Weights of a small sound classifier: 9100 steps.
Rows from block 4 of a small sound classifier, named by matrix and row number. Rows with one number belong to one channel. Each number is 128 + 24 x the weight over its row's rms, rounded and kept within 0 to 255. All counts start at 0.
After each channel's rows are labels from the 100 clips, of 14848, where the channel reaches its largest size: "responds to" is what is common among them. Only what is clearly more common there than usual is listed. The data: read English sentences (LibriTTS-R). In brackets: how many of the 100, against the usual share in percent.
# filt: filter width-5 conv, dilation 16 (model.blocks.4.filt.weight, 192x192x5, each kernel summed), inputs 128-191
# gate: gate width-5 conv, dilation 16 (model.blocks.4.gate.weight, 192x192x5, each kernel summed), inputs 128-191
# out: residual pointwise conv (model.blocks.4.out.weight, 192x192x1, transposed), outputs 128-191

filt.29 [125 156 116 104 113 123 120 115 179 121 111 101 133 208  97 124 134 120 140 104 104 110 122 103  90 101 123 125 145 114 130 138 136 138 132 135 170 137 139 161 114 136 127 142 124 138 127  91 119 169 143 127 130 114 180  94 142 142 121 138 126 112 122 106]
gate.29 [135 120 140 148 152 145 157 148  86 141 165 144 143  80 173 149 118 121  95 127 105 120 111 130 118 142 122 116  94 118 106 104 114 131 118 119 113 110 104 114 144 130 153 126 144 139 151 161 159 108 137 142 135 166 129 176 131 132 139 135 155 150 137 182]
out.29 [136 158  80 147  93 109 146 128 131  84 125  77 115 168 139 125 144 140 131 159 143 149 142 107 153  84 151 141 116 155 127 139 130  81 151  93 180 138 124 180  73  98 147  89 124  92 142 147 147 134 135 142  84 128 170 146 139 115 133 139 132 144 137 132]
responds to: voice: female (92 vs 52.1)

filt.103 [143 135 136 152 144 141 151 145 112 135 151 128 141 119 163 145 117  99  86 116  98 110  97 112 105 102 110  96  89 115  98  95  89  98  93  99 118  72  95 114 137 141 156 147 156 148 160 171 169 127 143 153 138 168 136 175 143 145 155 143 156 159 158 171]
gate.103 [103 108 114 109 106 106 116  96 115 119 120 115 116 133 116 114 139 173 161 141 158 165 146 149 153 154 150 164 177 151 170 169 162 156 154 163 130 150 174 131 114 115  87 118  97 104  85  98 100 109  92  98 114  86  99  85 109 105 109 113 118  99  98  99]
out.103 [133 160  80 143 102 133 152 143 158  87 130  78 138 171 140 122 158 132 119 145 130 142 147 113 121  88 156 144 107 123 110 121 108 114 158  93 180 124  90 185  78  97 151  94 131 110 153 128 138 142 124 142  86 135 198 136 149 115 118 155 117 128 132 117]
responds to: voice: female (96 vs 52.1)

filt.61 [125 162  74 142  94 124 125 132 164  84 121  77 122 176 120 115 151 121 113 136 127 103 134 122 119  69 111 115 104 124 109 116 115 106 133  75 184  97 103 178  75 116 143 111 127 113 146 135 156 145 140 122 102 124 159 151 130 121 129 132 120 124 137 137]
gate.61 [130 106 160  86 147 133 111 107 133 152 117 160 128 118  94 112 108 132 153 101 124 114 125 128 103 159 127 133 149 102 130 138 143 155 129 171 110 196 150 112 161 147 108 143 125 143 105  82  76 145 127 113 156 116 138  80 139 142 109 135 101 110 116  75]
out.61 [134 117  86  72 117 132 117  97 122  94 144  80 143 121 141 164  94 154 154 119 128 144 114 112 160  72 101 139 158 154 159 157 158 184 104  70 140 140 118 130  54 161 104 177 132 152 110 110  90 136 125 117  92 130 135  89 118 139 133 110 155 128 111 129]
responds to: voice: female (99 vs 52.1)

filt.104 [130 129 134 139 139 140 140 146  93 127 140 145 122  66 144 108 124 104  96 135 137 119 118 148 129 144 141 108  86 121  97  93 103 113 117 127 115 147  97 124 143 119 147 111 130 121 151 155 123  91 119 125 128 145 127 164 127 115 120 121 116 140 137 150]
gate.104 [136 124 145 155 154 145 152 140  72 144 164 149 141  80 174 146 115 126  92 126 113 129 106 137 121 139 123 117  95 121 111 104 106 111 107 106 102  97 105 105 146 137 146 130 151 141 148 168 163 101 137 145 136 165 136 176 133 136 140 138 158 144 142 180]
out.104 [145  92 193 124 172 155 112 132  87 184 128 196 144  85 122 147  97 111 126  84 113  96 121 151 109 186  95 106 141  89 116 117 122 155  97 179  83 135  93  89 198 165 116 170 141 164 121 125 117 118 139 134 179 136 110 118 133 154 133 136 131 130 132 124]
responds to: voice: female (91 vs 52.1)

filt.12 [112 164  96 119  98 112 121 120 180 103 115  87 122 215 107 122 148 123 136 121 113 123 127 109 105  92 135 128 142 126 132 135 132 135 145 128 185 112 140 177  99 117 129 121 113 120 134 103 146 158 133 123 110 122 179 107 125 130 125 130 132 114 123 118]
gate.12 [136 114 151 152 160 149 159 150  77 150 169 152 149  73 175 156 108 128 102 121 109 130 108 133 129 144 124 121 104 117 114 110 116 129 110 126 102 106 112 104 156 140 144 136 150 147 147 166 164 106 139 148 146 169 121 174 140 137 149 142 170 161 146 183]
out.12 [128 163  79 139  92 106 124 148 160  83 106  78 109 168 118 109 155 117 118 129 128 123 143 103 122  84 136 120 101 118 109 118 108  84 151  87 182 135 122 179  83 106 145  97 132 103 145 139 160 140 135 140  93 133 173 146 140 132 122 139 134 136 140 144]
responds to: voice: female (95 vs 52.1)

filt.6 [141 151 117 141 127 144 147 130 148 118 144 114 139 160 135 128 127  90  99 112  91  90  89 121  93 100 108  89  92 105  92  96  96 107 106 122 148  95 109 149 131 132 151 130 143 134 156 141 153 141 139 141 128 152 160 139 142 136 135 147 131 139 149 144]
gate.6 [117 118 113 148 128 121 158 120  95 120 162 108 135 115 168 152 139 153 126 142 121 153 124 123 143 114 133 145 138 146 146 147 134 126 136 118 136  95 130 132 116 116 135 114 128 116 140 150 169 120 116 133 109 135 125 154 120 112 143 137 179 152 132 164]
out.6 [129 149 107 136 117 141 134 111 118 111 138 109 144 145 133 138 118 144 132 147 146 132 124 104 139  91 142 143 133 129 131 144 122  94 124 108 193 132  95 194  96 126 144 125 133 118 142 129 131 123 114 125 110 127 203 150 155 114 115 129 137 123 127 158]
responds to: voice: male (82 vs 47.9)

filt.122 [108 129 116 105 109 108 112  97 155 121 113 106 120 182 106 123 134 150 157 118 128 138 128 114 119 116 126 145 170 128 158 158 148 144 135 144 148 125 164 140 115 132 102 139 116 126 103  94 124 150 115 117 127 103 131  88 125 133 126 130 128 109 113  99]
gate.122 [136 122 148 150 160 151 149 142  82 146 155 152 142  68 166 139 110 114  97 123 121 131 103 141 119 137 131 112  95 115 108 101 103 120 101 117 100 105 101 103 154 139 148 133 150 143 150 161 156 103 128 141 141 166 127 170 137 135 141 140 156 154 143 174]
out.122 [125 179  85 139 104 113 142 140 163  93 123  84 114 176 132 114 158 118 104 147 132 134 131 108 121  83 155 124  97 131 109 107 104  97 152  83 189 136 129 191  78 101 155  95 130 105 157 143 153 146 132 140  91 140 185 155 140 119 116 136 127 140 136 142]
responds to: voice: female (95 vs 52.1)

filt.73 [131 149 106 120 105 115 118 115 175 104 119  93 121 172 121 135 155 142 138 150 152 157 149 121 138  93 161 142 154 152 156 139 131 129 150 114 181 125 132 172  84 120 114 122 124 121 119 121 124 121 115 132 108 129 149 136 119 120 127 119 133 127 124 114]
gate.73 [135 105 128 145 137 134 142 125  57 132 146 132 133  58 171 138 129 134 111 146 141 142 122 144 160 142 122 129 112 145 125 124 116 116 110 117  89  96 123  96 125 125 125 132 139 125 124 171 140  81 117 135 124 138  73 153 126 125 136 129 139 139 127 154]
out.73 [126 119  94 111  94  93 102 117 156  96 104 101 109 134 105 130 105 152 164  78 136 137 128  84 146  78 103 141 130 123 143 156 170 149 119  75 109 136 152  84  79 139  99 157 145 141 102 122  83 134 139 141 118 120  80 102 138 177 139 125 126 131 118 101]
responds to: voice: female (89 vs 52.1)

filt.116 [126 139 147 137 149 144 134 142  93 140 138 164 118  64 133 100 107 112 105 125 126 116 114 146 119 143 138 110  96 112 102 105 109 121 112 123  93 151 107 107 158 128 148 123 132 126 157 153 129 113 121 119 139 143 141 158 130 123 113 126 113 131 138 156]
gate.116 [147 128 155 139 163 158 146 141 114 151 151 158 150 102 152 141 102 103  94 103 107 103 102 120 102 126 108 106  78  93  85  91  99 113 101  97 105 118  85 106 152 149 158 142 155 153 160 156 149 137 162 144 154 169 164 171 153 158 136 151 145 143 141 163]
out.116 [138 106 185 145 164 156 139 150 111 178 147 190 155 110 133 153 137 140 142 132 133 128 131 160 128 188 139 143 152 129 151 145 138 152 138 188  90 119 127  96 192 148 101 149 110 147 117 109 129 110 109 114 170 105  83  91  97 119 138 119 106 115 126 114]
responds to: voice: female (93 vs 52.1)

filt.159 [123 117 151  88 137 123 107 111 143 143 109 152 123 128  90 112 118 143 166 114 137 131 139 129 120 160 141 147 159 112 145 149 158 153 142 167 120 208 153 127 149 136 108 130 115 131 107  78  71 142 122 115 145 110 145  79 134 132 106 130 103 102 111  83]
gate.159 [118  91 139 101 131 127 121  90 104 135 138 135 128 107 120 123 128 164 165 130 155 174 125 154 156 165 150 159 177 141 165 167 151 160 128 188 110 159 187 116 141 132  78 131 119 120  79  97  82  97  87 103 128  95  86  71 117 118 119 129 131 122 104  91]
out.159 [106 129 170 128 141 114 129 122  89 162 124 170 103  93 131  99 131  73  88 143 105  83 138 145 112 173 104  92  88 115  99  88  87  75 121 166  98  97 148 100 193  92 142  84 130 101 145 162 148 124 127 125 163 132  95 166 117  99 132 126 125 141 141 134]
responds to: voice: female (94 vs 52.1)

filt.85 [113  95 137 105 123 109 116 116 110 135 121 131 122 106 127 140 134 161 159 141 145 166 150 134 162 162 155 164 167 153 174 164 159 159 148 177 117 156 172 116 128 119  92 123 109 118  92 108  96 114  99 118 124 114  90  99 115 119 123 111 131 120 100 112]
gate.85 [118 115 125 106 115 117 107 109 160 124 111 126 127 160  92 123 134 156 168 126 143 140 147 128 142 133 132 152 162 127 153 162 154 139 148 141 138 164 156 137 121 130 102 128 112 122 104  89  95 151 130 111 128 100 129  84 128 127 114 128 112 105 117  86]
out.85 [131 118 206 153 169 137 130 162 108 197 126 209 134 117 124 124 123 118 125 124 125 120 117 160 118 199 127 123 126 116 120 122 123 118 128 196  95 121 170  97 211 131 131 128 113 131 122 113 139 117 128 115 196 114  86 125 121 123 113 123 107 110 116 115]
responds to: voice: female (90 vs 52.1)

filt.50 [127 158 110 154 131 133 141 138 137 115 147 108 135 133 148 145 138 114  94 132 105 124 113 113 103  78 130 115  91 120 109 106  97 100 123  90 160  81  87 153 117 119 160 115 138 130 169 150 188 144 137 139 116 172 163 181 130 129 137 132 163 148 135 178]
gate.50 [141 159 106 158 119 138 147 153 136 110 148 106 137 140 147 137 143  99  88 129 102 109 108 121 105  87 120  94  94 117 102  89  93  93 121 100 160  87  91 160 110 122 158 114 143 130 165 159 171 136 148 153 109 154 153 163 136 133 147 137 152 152 158 176]
out.50 [107 136 142 100 129 109  67 109 141 136  89 145 106 129  78 110  90 105 137  98 119 102 120 126 119 138  90 107 146 106 135 127 126 125  93 139 157 141 151 160 134 151 120 147 125 138 113  80 110 125 137 101 153 112 192 110 139 132 108 113 138  90 103 127]
responds to: voice: male (99 vs 47.9)

filt.107 [151 146 138 144 146 156 143 142 150 143 145 135 145 151 137 132 109  95  99 105 102  91 101 110  87 101 102  95  94  97  86  91 101 115 105  98 127 104  86 126 140 149 163 150 162 158 167 156 159 151 166 158 148 157 166 164 154 152 147 156 138 151 168 153]
gate.107 [108 126 121  97 117 115 109 103 157 126 113 125 118 162  98 115 134 159 163 126 144 147 146 128 127 136 144 157 167 126 155 162 156 150 151 150 145 175 158 145 124 124 107 124 100 119 104  81 100 145 116  99 127  98 151  80 121 121 108 125 115  95 106  82]
out.107 [ 95 144  48  90  74 105 105  94 147  54 106  46 108 149 104 106 133 108 123 133 111 112 138  98 123  63 119 111 116 128 113 115 116 112 135  68 171 116  91 169  48 107 118 111 121 110 126 123 115 142 132 124  69 127 172 125 124 114 121 112 148 123 125 143]
responds to: voice: female (91 vs 52.1)

filt.56 [145 159 106 150 123 138 145 134 146 106 139  99 140 144 146 138 142  94  93 126 101 112 112 112  94  80 127  98  91 113  96  96 100  93 120  90 169  93  90 161 108 125 160 117 140 130 169 156 168 144 141 146 114 168 170 174 138 135 134 142 149 146 146 165]
gate.56 [141 160 102 152 117 139 140 151 155 102 139  96 140 124 138 146 143 106 113 122 108 106 117 116 123  68 105 108  88 120 102 103 115 102 126 107 168  68  93 160  96 125 152 117 146 129 163 151 169 156 161 143 112 159 146 152 136 141 132 127 150 147 140 177]
out.56 [119 122 165  67 167 143  98  62 128 158 119 157 133 107 112 121  66  87 102 105 109  92  88 119 100 141  86  92 116  87 115  97  92 109  60 133 148 125  97 149 149 153 114 140 139 141 113 104  92 102  92 101 156 136 176 115 135 123 118 123 124 106  98 135]
responds to: voice: male (100 vs 47.9)

filt.147 [124 134 166 111 157 139 141 116 135 165 147 155 135 150 141 135 102 107 101 108 102 135 101 125  97 128 131 118 114 115 114 107 115 140 108 136 112 131 117 113 178 150 152 152 147 152 151 147 140 144 114 162 157 162 143 148 142 141 162 132 171 167 159 166]
gate.147 [132 162  91 159 110 127 140 158 138  94 137  94 129 136 140 135 148 112 103 138 119 109 132 125 125  90 119 113  93 132 104 110 109  97 128  91 168  84 100 164  96 112 161 106 130 116 166 152 172 136 147 132 101 145 155 169 125 123 128 122 140 141 136 175]
out.147 [141 145 131 186 131 148 120 184 157 127 121 135 142 152 111 130 138 118 132  88 127 125 128  99  94 117 137 127 135  74 131 124 122 131 153 112 110 152 136 100 133 160 141 145 148 159 131 115 151  82 159 131 115 139 149 135 133 152 125 155 153 114 135 137]
responds to: voice: male (96 vs 47.9)

filt.111 [119 150 110 155 128 132 133 119 100 109 135 124 116 114 139 102 133 103  82 128 115 112  95 128  99 102 123 103  89 109  96  98  79  77 100  94 138  73  86 141 125 109 150 104 119 111 163 128 154 115  96 103 115 130 156 142 128 113 115 132 121 121 122 135]
gate.111 [138 144 122 154 137 140 149 145 109 121 150 128 136 107 160 134 132  98  84 132 106 110 114 129 109 117 122 102  84 122  95  94  91 104 113 108 137  99  93 137 129 122 162 119 140 130 168 161 156 122 135 137 123 159 158 174 132 124 133 136 140 144 141 165]
out.111 [163 105 173 100 179 167 134  82 117 170 158 174 164 113 150 165  83 142 139 113 135 130 124 124 141 127 109 131 150 117 138 152 127 122 100 140 131 155 159 131 144 164 109 172 158 161  99 134  99 125 126 145 174 133 180 115 160 153 155 150 113 136 134 108]
responds to: voice: male (93 vs 47.9)

filt.40 [151 156 120 127 126 134 135 137 199 126 134 106 148 210 125 158 132 118 124 111 107 120 115  95  96  63 114 117 136 114 125 121 125 129 129 109 185  94 126 170 112 142 131 148 145 157 139 124 151 164 164 158 135 149 174 131 144 156 157 148 160 150 154 137]
gate.40 [136 149 133 145 137 144 145 159 153 134 151 139 142 152 137 135 117 105 104 111  93  89 110 105  95 107 108 101  84  98  86  99 110 110 124  91 127 106  98 128 132 137 169 133 140 139 163 154 172 163 162 143 137 156 168 165 148 147 136 143 152 145 152 174]
out.40 [110 136  91 105  91 109  87  95 131  86  97  89 111 134  77 115  97 102 140 103 110  99 108  82 120  75  95 104 148 115 123 131 131 126  96  90 156 132 115 150  78 132 113 143 123 120 109  92 119 111 135 105 105 109 167 113 129 129 107 110 145  99 106 130]
responds to: voice: male (94 vs 47.9)

filt.118 [119 137 105 115 107 117 117 103 156 114 119  95 136 192 126 139 144 143 143 126 121 149 123 110 122 102 119 141 153 135 154 143 143 142 140 122 163  89 147 150  97 125 102 134 124 126 105 109 145 149 123 123 116 114 132 100 121 131 133 130 150 114 106 114]
gate.118 [140 118 156 148 163 153 148 147  79 151 155 157 146  67 166 148 106 115  97 120 111 120 106 134 120 148 126 112  93 114 105 102 107 119 101 121  93 110 100  97 160 143 150 135 153 147 151 157 151 109 138 143 145 169 134 169 139 140 139 141 157 148 138 172]
out.118 [121 170  75 140  96 102 128 135 179  83 111  71 105 174 125 101 150 123 110 123 130 128 141 102 123  77 133 123  95 117 106 116 107  93 148  81 178 131 141 171  77 111 148 102 141 110 148 142 150 144 139 140  91 140 165 150 144 129 124 146 131 137 133 140]
responds to: voice: female (95 vs 52.1)

filt.133 [119 146  93 128  93 109 122 130 190 102 125  83 129 217 117 139 154 134 142 130 132 124 142 111 123  92 119 138 146 133 140 139 137 126 156 121 186 113 135 173  90 121 129 124 117 121 124 117 145 163 149 134 108 117 151 115 124 126 137 127 142 130 129 120]
gate.133 [155 137 155 129 157 157 139 141 140 150 132 158 148 129 135 135 104  92 101 102 107  93 107 106  82 113 108 101  82  84  85  89  90 101 101  86 117 136  77 117 152 153 165 146 152 160 164 145 135 156 168 146 155 165 176 161 158 161 136 154 129 137 146 142]
out.133 [112 146  71 105  88  97 104 108 144  80 100  67 100 145 107  99 112  87 106 112 104 103 127 106 103  76 108  92  98  97  95  96 101  84 111  77 163 125 120 158  70 115 131 107 136 108 130 131 124 143 141 132  85 142 169 144 144 136 120 135 143 130 132 133]
responds to: voice: female (87 vs 52.1)

filt.63 [134 124 119 108 115 122 117 101 174 124 121 104 141 188 114 142 140 140 161 120 133 132 139 117 126 115 116 145 161 132 150 152 159 153 143 150 154 122 159 143 108 135 112 142 126 131 105 106 120 153 136 127 127 106 129  92 128 134 131 139 131 119 118  99]
gate.63 [138 128 149 151 158 147 149 150  86 147 160 151 145  85 170 149 112 124  93 121 116 125 104 128 117 128 123 115  92 112 106 103 101 107 103  95 103  93 100 104 148 143 153 135 153 145 160 166 172 114 144 145 143 170 146 175 140 145 146 144 171 150 145 183]
out.63 [111 175  75 135  90 104 134 135 166  83 120  73 106 174 126 100 157 118 103 142 122 129 130 108 118  81 140 121 107 132 111 109 107 100 143  86 181 132 122 183  74  94 152  90 125 100 150 136 147 148 131 126  85 133 171 154 137 110 116 131 131 130 132 137]
responds to: voice: female (87 vs 52.1)