config.toml
dataset = "read English sentences (LibriTTS-R)"
win_length = 400
num_classes = 2
arch = "wavenet"
stem = "single"
init = "xavier_uniform"
Rows from block 5 of a small sound classifier, named by matrix and row number. Rows with one number belong to one channel. Each number is 128 + 32 x the weight over its row's rms, rounded and kept within 0 to 255. All counts start at 0.
After each channel's rows are labels from the 100 clips, of 14848, where the channel reaches its largest size: "strongest on" is what is common among them. Only what is clearly more common there than usual is listed. The data: read English sentences (LibriTTS-R).
# filt: filter width-5 conv (model.blocks.5.filt.weight, 192x192x5, each kernel summed), inputs 96-191
# gate: gate width-5 conv (model.blocks.5.gate.weight, 192x192x5, each kernel summed), inputs 96-191
# out: residual pointwise conv (model.blocks.5.out.weight, 192x192x1, transposed), outputs 96-191

filt.30 [103 103  82 115 107 105  99  87 106 111 108 143  64  56 114 107 136  67 115  55 150 117  94 102 152  91 109 120  83 107 118 110 121  94 174 103 142 135 113 120 112 161 131 174 141 106 111 148 123 115 148 121 122 122 137 140 132 181 115 133 158 128 148 137 149 140 135 192  92 104 177  83 161 112  90 116  99 111  77  84  97 124 106  92 153  99  64  64  95 102 120  85 121  92  99 127]
gate.30 [166 144 171 115 173 111 217 120 101 142 124 105 180 161 107 111  75 195 170 191  74 132 193 167 142 171 156 171  69 118 130 151 169  96 142 112 153 157 162 106  63 139 157 149 144  65 171 137 106 136 102 135 148 149  92 137 121 141 153 134  95 116 117 113 107 128 101 119  65 155  81  83 152 132 137 128 147 141 130 140 112  85  88 128 143 167 122 136 149 126 128 149 106 133 130 132]
out.30 [116 112 122 132 121  93 138 100  96 111  95 129 140 129  94  94 122 130 123 150 110 117 149 114 155  90  93 118 176 131 111  99  74 165 182 126 158 117 104 106 177 172 105 185  92 185 107 116 131 100 117 154 110 124  96 161 126 194  96 103 120 137 130 109 110 138 125 185 169  72  85 134 190 121 122 113 101 112 126 110 145 124  88 116 156  99  81 122  97  92 108 106 133 118 105 117]
strongest on: voice: female

filt.177 [174 174 180 164 211 156 201 150 135 168 159 121 139 159 142 146 122 157 147 148 102  88 155 175 170  91  94 107  71 137 125 102 110  93 161 100 149 107  82 122 116 162 109 164 103  98  98 109  90 150 165  89 134 130 132 139 131 176 120 133 167 122 156 155 165 204 120 176  82 159 193  56 158 187 118 218 156 163 108 132 111 151 142 139 200 132 110 120 156 195 138 151 163 143 137 118]
gate.177 [157 131 158  57 129 102 179 109 120 152 119 180 209 181 118  87  39 213 192 217  81 218 203 122 101 169 161 157 114 136 132 162 165 116  89 130 119 143 169 119 109  98 151  92 136 107 152 133 125 136 103 144 156 149  84 103 113  74 163 130  84 118 108 109 105 100 122  84 104 143  79 119 106 109 156 101 143 118 162 156 142 118  94 151 104 154 132 150 161 123 136 161 111 164 147 126]
out.177 [150 142 141 123 103 157 103 147 137 139 138 135 141 150 129 169 136 127 130 123 135 145 122 134  94 246 215 209 106 207 178 174 164 134 116 171 133 186 201 171 172 117 204 126 185 131 203 147 192 200  94 185 135 134 165 119 138  91 161 173 141 183 122 158 141 135 167 101  90 217 137  87  65 104 141  91 119  98 137 128 125 110 125 123  74 125  61 169 127  82 126 122 109 138 143 143]
strongest on: voice: male

filt.56 [164 159 190 206 139 178 162 174 140 144 158  78 183 165 141 179 162 179 135 182 130 127 150 187 126 165 161 158 172 139 134 156 152 156 130 139 150 164 166 120 122 126 150 135 155 145 154 124 108  79  62 111 107 118  73 114  55  86 141  94  63  59  74  74  59  63  93  70 126 130  45 144 133 123 160 100 132 137 159 126 123 126 102 115 123 157 190 142 150 116 114 160 104 112 134 122]
gate.56 [139 119 117  39 114  76 160  94 122 137 107 205 193 166 115  66  47 189 191 206  90 230 199 101 108 176 171 157 102 126 155 170 185 113  96 148 116 150 174 136 104 103 158  97 144  93 165 162 124 139 107 134 151 131  86  88 122  68 137 131  80 129 104 113 109  87 117  77  92 125  77  92  97 107 152 105 151 116 148 163 140 125 114 156  99 150  97 148 156 137 148 152 109 171 146 135]
out.56 [ 72  66  69 159 125  56 117  99 110  67 115 172 107 111  90  79 156 107 110 149 141 131 123 100 123 100  96 122 158  51 143  75 117 112 137 136 122 150  88 113  71 126 126 132 142 137 114 150  88  55  98 101 102  74 103 129 130 118 128  92 140 104 129  73 110 146  91 145 166  52 160 160  89 152 111 151 111 128 112 132 136  96 143 116 114 106 228 129 102 103 127  92 168 116  97 124]
strongest on: voice: male

filt.94 [ 71  69  50  68  76 104  48  89 136 114 111 161  82  84 131  75 135  65 110  66 147 143  84  55 119  99 104 108 114 117 121 105  92 115 122 128 101  92 104 142 137 121 104 118 101 131  98 120 163 150 177 159 142 139 176 154 174 174 129 147 188 190 175 163 182 175 167 195 159 123 207 146 119 101 107 116 101  95 109 125 141 121 129 127 117  86  74 117  89 105 137  90 141 135 128 133]
gate.94 [135 125 132  44 129  80 159 111 122 122 104 172 186 177 110  79   4 191 174 207  74 199 184 110 110 197 177 165  83 131 145 168 184 101  96 146 119 150 188 123  97 106 165  94 142  82 178 152 132 170 125 147 168 154 114 101 156  86 149 160 100 153 122 137 128 106 125  88  85 141  98  98 110 122 158 120 158 130 148 178 143 125 130 169 102 156  98 166 165 140 158 167 114 191 155 128]
out.94 [194 191 211 152 183 188 165 174 153 165 153 117 156 165 161 175 140 159 142 134 130 132 146 172 158 105 124 107  98 157  78 128 135 142 141 132 155 132 136 147 172 143 122 146 125 138 113 139 107 166 151 127 164 154 113 135 146 109 119 147 137 129 163 161 159 159 117 116  86 139 157  71 163 157  97 151 140 175 122  95 104 127 111 126 181 156   0 100 141 160 124 137 119 111 105 141]
strongest on: voice: male

filt.66 [126 126 137 210 130 170 106 145 162 128 150  68 104  95 140 166 219 101 123  55 164  65 119 141 161 122 124 151 130  98 153 120 141 117 187 114 162 172 131 120 104 172 152 186 170 113 141 158 105  62  91 119  98 103 112 146  95 171 115  94 115  88 110  78  99 128 108 165 115  99 124 118 170 132 107 124 120 142  95  97  91  77 120  96 153 136 117 110 103  97 123  97 120 103 112 148]
gate.66 [139 115 140  89 151 110 186  98  98 145 114 122 173 142  98  91  58 184 177 189  74 143 195 132 132 160 142 170  51 112 118 139 146  84 137 104 140 147 153 102  54 131 151 143 133  55 160 129 109 136 117 144 145 153  96 136 126 150 162 136 121 126 131 122 121 144 109 132  54 149  80  68 150 122 129 116 136 127 121 129 108  76  69 124 133 161 107 127 138 111 133 145 113 138 125 137]
out.66 [102 104  98 112 106  91 123  94 118 110  88 157 151 132  97  87  99 125 126 156 115 151 141  93 134  81  96  80 173 148 119 123  98 168 173 169 135  93  99 151 161 158  75 182  79 185  76 102 182  75 116 147 121  98 112 163 108 201 126  99 100 109 102  91  99 104 159 204 147  94  89 140 203 113 157  92 116  98 165 139 170 160 125 159 158 121 143 154 140 110 116 143 133 137 138 116]
strongest on: voice: female

filt.149 [ 85  77  59  44  87  67  84  59  99 101  79 146  67  68  94  64  83  70 111  60 108 136  92  61 136 103 104 106 110 116 118 107 111 112 136 127 121  99 109 144 138 137 112 135 109 124 107 135 161 175 192 162 151 146 180 157 182 183 133 164 187 186 179 176 193 192 168 188 150 135 199 136 123 113 105 127 103 112 111 120 139 129 132 122 131 101  91 112  98 124 124  92 138 125 122 129]
gate.149 [127  94 132  40 114  92 148 115 136 123 122 190 191 184 128  76  33 186 173 216 103 215 184  86 101 197 167 162  90 123 138 161 167 106  91 143 116 144 180 115  82 103 160  94 138  90 178 143 139 149 111 173 159 152 116 118 149  90 151 144  96 155 119 125 111  91 124  89  98 128 101 112 108 110 154 104 150 117 148 178 144 113 115 158  95 153 103 163 149 120 151 156 116 180 148 134]
out.149 [198 196 199 166 169 194 162 183 176 192 179 135 185 184 185 195 165 165 160 153 165 147 160 177 130 159 164 130  96 130  81 150 122 114 139 112 136 120 154 148 182 138 147 139 108 105 143 119 151 169 106 125 141 132 138 116 136 141 116 142 103 142 109 140 119  85 144 115  76 141 116  75 152 115 103 119 126 122 149 133 135 111  92 119 139 104  16 101 107 106 145  97  93 134 144 122]
strongest on: voice: male

filt.35 [200 206 216 234 192 229 178 216 193 192 195 134 159 182 200 217 182 171 162 156 169 105 161 198 133 133 139 139 134 153 137 132 140 132 133 142 125 145 132 144 137 131 138 126 135 128 127 121  98 106 109  84 120 128 101  86  91 101 123 111 120  90 111 109 117 100 100 104  83 131 103  85 149 180 152 173 178 170 147 154 146 153 168 174 156 167 144 157 179 189 174 168 157 177 169 143]
gate.35 [137 126 128  46 133  73 173 110 119 121 110 222 184 167 110  87  21 185 177 230 108 205 198 115 119 183 166 158  72 122 134 168 181  97 111 137 125 152 175 114 100 116 158 112 146  91 169 152 131 147 108 150 158 149 105  96 138  83 145 145  91 130 109 119 114  84 121  73  71 119  87  84 111 117 134 105 145 118 128 154 127 114 106 145 105 140  97 139 150 127 142 160 101 161 130 116]
out.35 [ 91 109 106 140  89 102 129  96 105 115 114 143 121  92 112 126 134 124 129 139 134 138 144 124 106  51  71  68 124  59 157  83  74  94  70 115  76  57  71  72  96  84  52  61  60 101  60  75 120  41 149 152  80 133 129 185  86 131 132  75 101 126 110  67 101 120 102 157 183 128 141 203 121  50 111  54  67  59  86 116 106 100 125  98 119 138 195 119  99 111  95 106 141 121 106 139]
strongest on: voice: male

filt.183 [112 140 144 161 134 196  86 194 185 121 152 161 104 156 189 171 119  85 105 103 171 115  87 103 143 145 147 125 150 140 129 136 131 142 150 172 105 140 143 155 170 143 129 132 133 171 127 120 155 122 143 116 123 136 157  91 149 129 114 144 162 152 134 148 152 101 137 142 121 106 150 106 134 170 145 152 152 138 140 155 175 192 183 172 154 135 107 171 162 178 176 165 164 183 162 120]
gate.183 [148 129 134  78 125  89 175 105 121 140 118 228 191 168 108  91  38 194 197 201 106 218 205 120 120 160 158 157  83 120 153 167 190 101 116 144 128 159 171 119 103 118 160 119 153  92 156 157 126 128 106 130 143 132  94  85 115  75 139 129  82 122  96 107 110  74 120  74  63 123  74  69 111 105 144  85 144 107 131 142 129 114 106 146  98 149  91 137 155 127 147 160 105 166 133 132]
out.183 [ 81  73 106 157 146  83 146 108 123 106 130 136 162 165 118 118 149 162 139 168 140 105 158 110 154  76  78  99 133  51 130  64  97 103 111  79 125  84  93  69 111 138  91 109  90 106  87 108 100  46 118 103  91  82 102 153  90 137 117  61  76  93 112  50  89 149  92 163 140  72 152 140 129 114  88 132 104 129 107 134 125  36  91 105 157 157 129 152  93  94 124  86 129 124 109 194]
strongest on: voice: male

filt.87 [ 78  71  58  42  79  64  81  54 101  95  78 150  68  64  90  58  86  71 113  60 108 142  93  56 127 113 107 115 123 118 129 111 110 123 128 137 119 100 113 149 141 129 116 128 113 133 115 140 164 173 192 167 152 149 186 153 179 167 136 166 192 189 185 180 192 185 170 178 158 136 191 147 114 109 114 122 108 110 116 122 143 129 127 123 118 101  96 118 103 119 128  93 142 124 126 136]
gate.87 [131 100 133  46 115  97 148 121 137 130 127 189 191 183 129  79  41 184 175 222 103 215 185  94  98 198 165 166  84 123 140 157 165 104  88 144 116 143 179 112  77  99 161  90 138  85 178 140 138 150 109 169 155 153 114 116 145  88 151 144  99 152 122 124 111  94 121  86  91 128 100 105 106 112 152 107 152 118 146 175 141 105 112 160  92 155  98 163 149 119 153 157 121 182 150 134]
out.87 [196 201 198 189 167 189 168 193 170 200 184 140 189 177 193 209 182 175 159 161 160 151 172 181 129 152 164 151  97 151  92 166 135 114 147 136 140 138 162 164 214 139 159 143 118 112 146 145 152 147 113 118 135 139 133 116 124 130 120 132 110 141 112 124 109 108 126 111  78 130 119  74 140 123 115 132 151 133 152 136 157 108  99 134 142 117  26 108 110 105 157  95 102 148 147 145]
strongest on: voice: male

filt.52 [107 101  80 116 103  97 105  78  93 110 105 130  65  36 103 102 139  75 110  48 133 134 112 109 156 105 115 136  89  97 126 121 141  92 173  99 155 150 122 118 109 161 140 174 160 104 130 169 121 114 148 135 123 128 126 152 121 175 117 133 149 126 147 126 144 149 127 180 105  96 147  98 157 112  91 117 101 120  78  83  85 120 103  88 147 109  81  58  88 103 113  85 112  80  90 129]
gate.52 [156 142 154 100 170 109 217 125 113 142 132 157 182 165 123 104  75 193 190 204 100 148 209 155 146 181 161 174  61 119 141 160 181  90 145 127 147 157 166 115  73 142 161 149 150  67 179 155 100 133 104 128 142 138  86 107 126 126 133 130  91 114 110 108 109 115  93 101  39 129  62  47 141 136 126 134 154 139 119 145 113  84 103 143 139 160  98 137 154 146 146 152 111 149 134 131]
out.52 [128 137 140 123 169  96 158 117  99 122  99 139 143 145  95  85  99 135 125 148  93 129 145 128 162 123 118 113 214 165  72 103  83 172 192  91 164 138 120  93 174 182 134 196 110 208 112 120 135 177 110 138 139  91 137 157 165 211  88 139 144 147 152 166 129 128 138 193 172  91 114 136 201 179 127 165 124 163 127  99 132 144 103 113 175  94 102 119 113 112 117 111 132 112 105 111]
strongest on: voice: female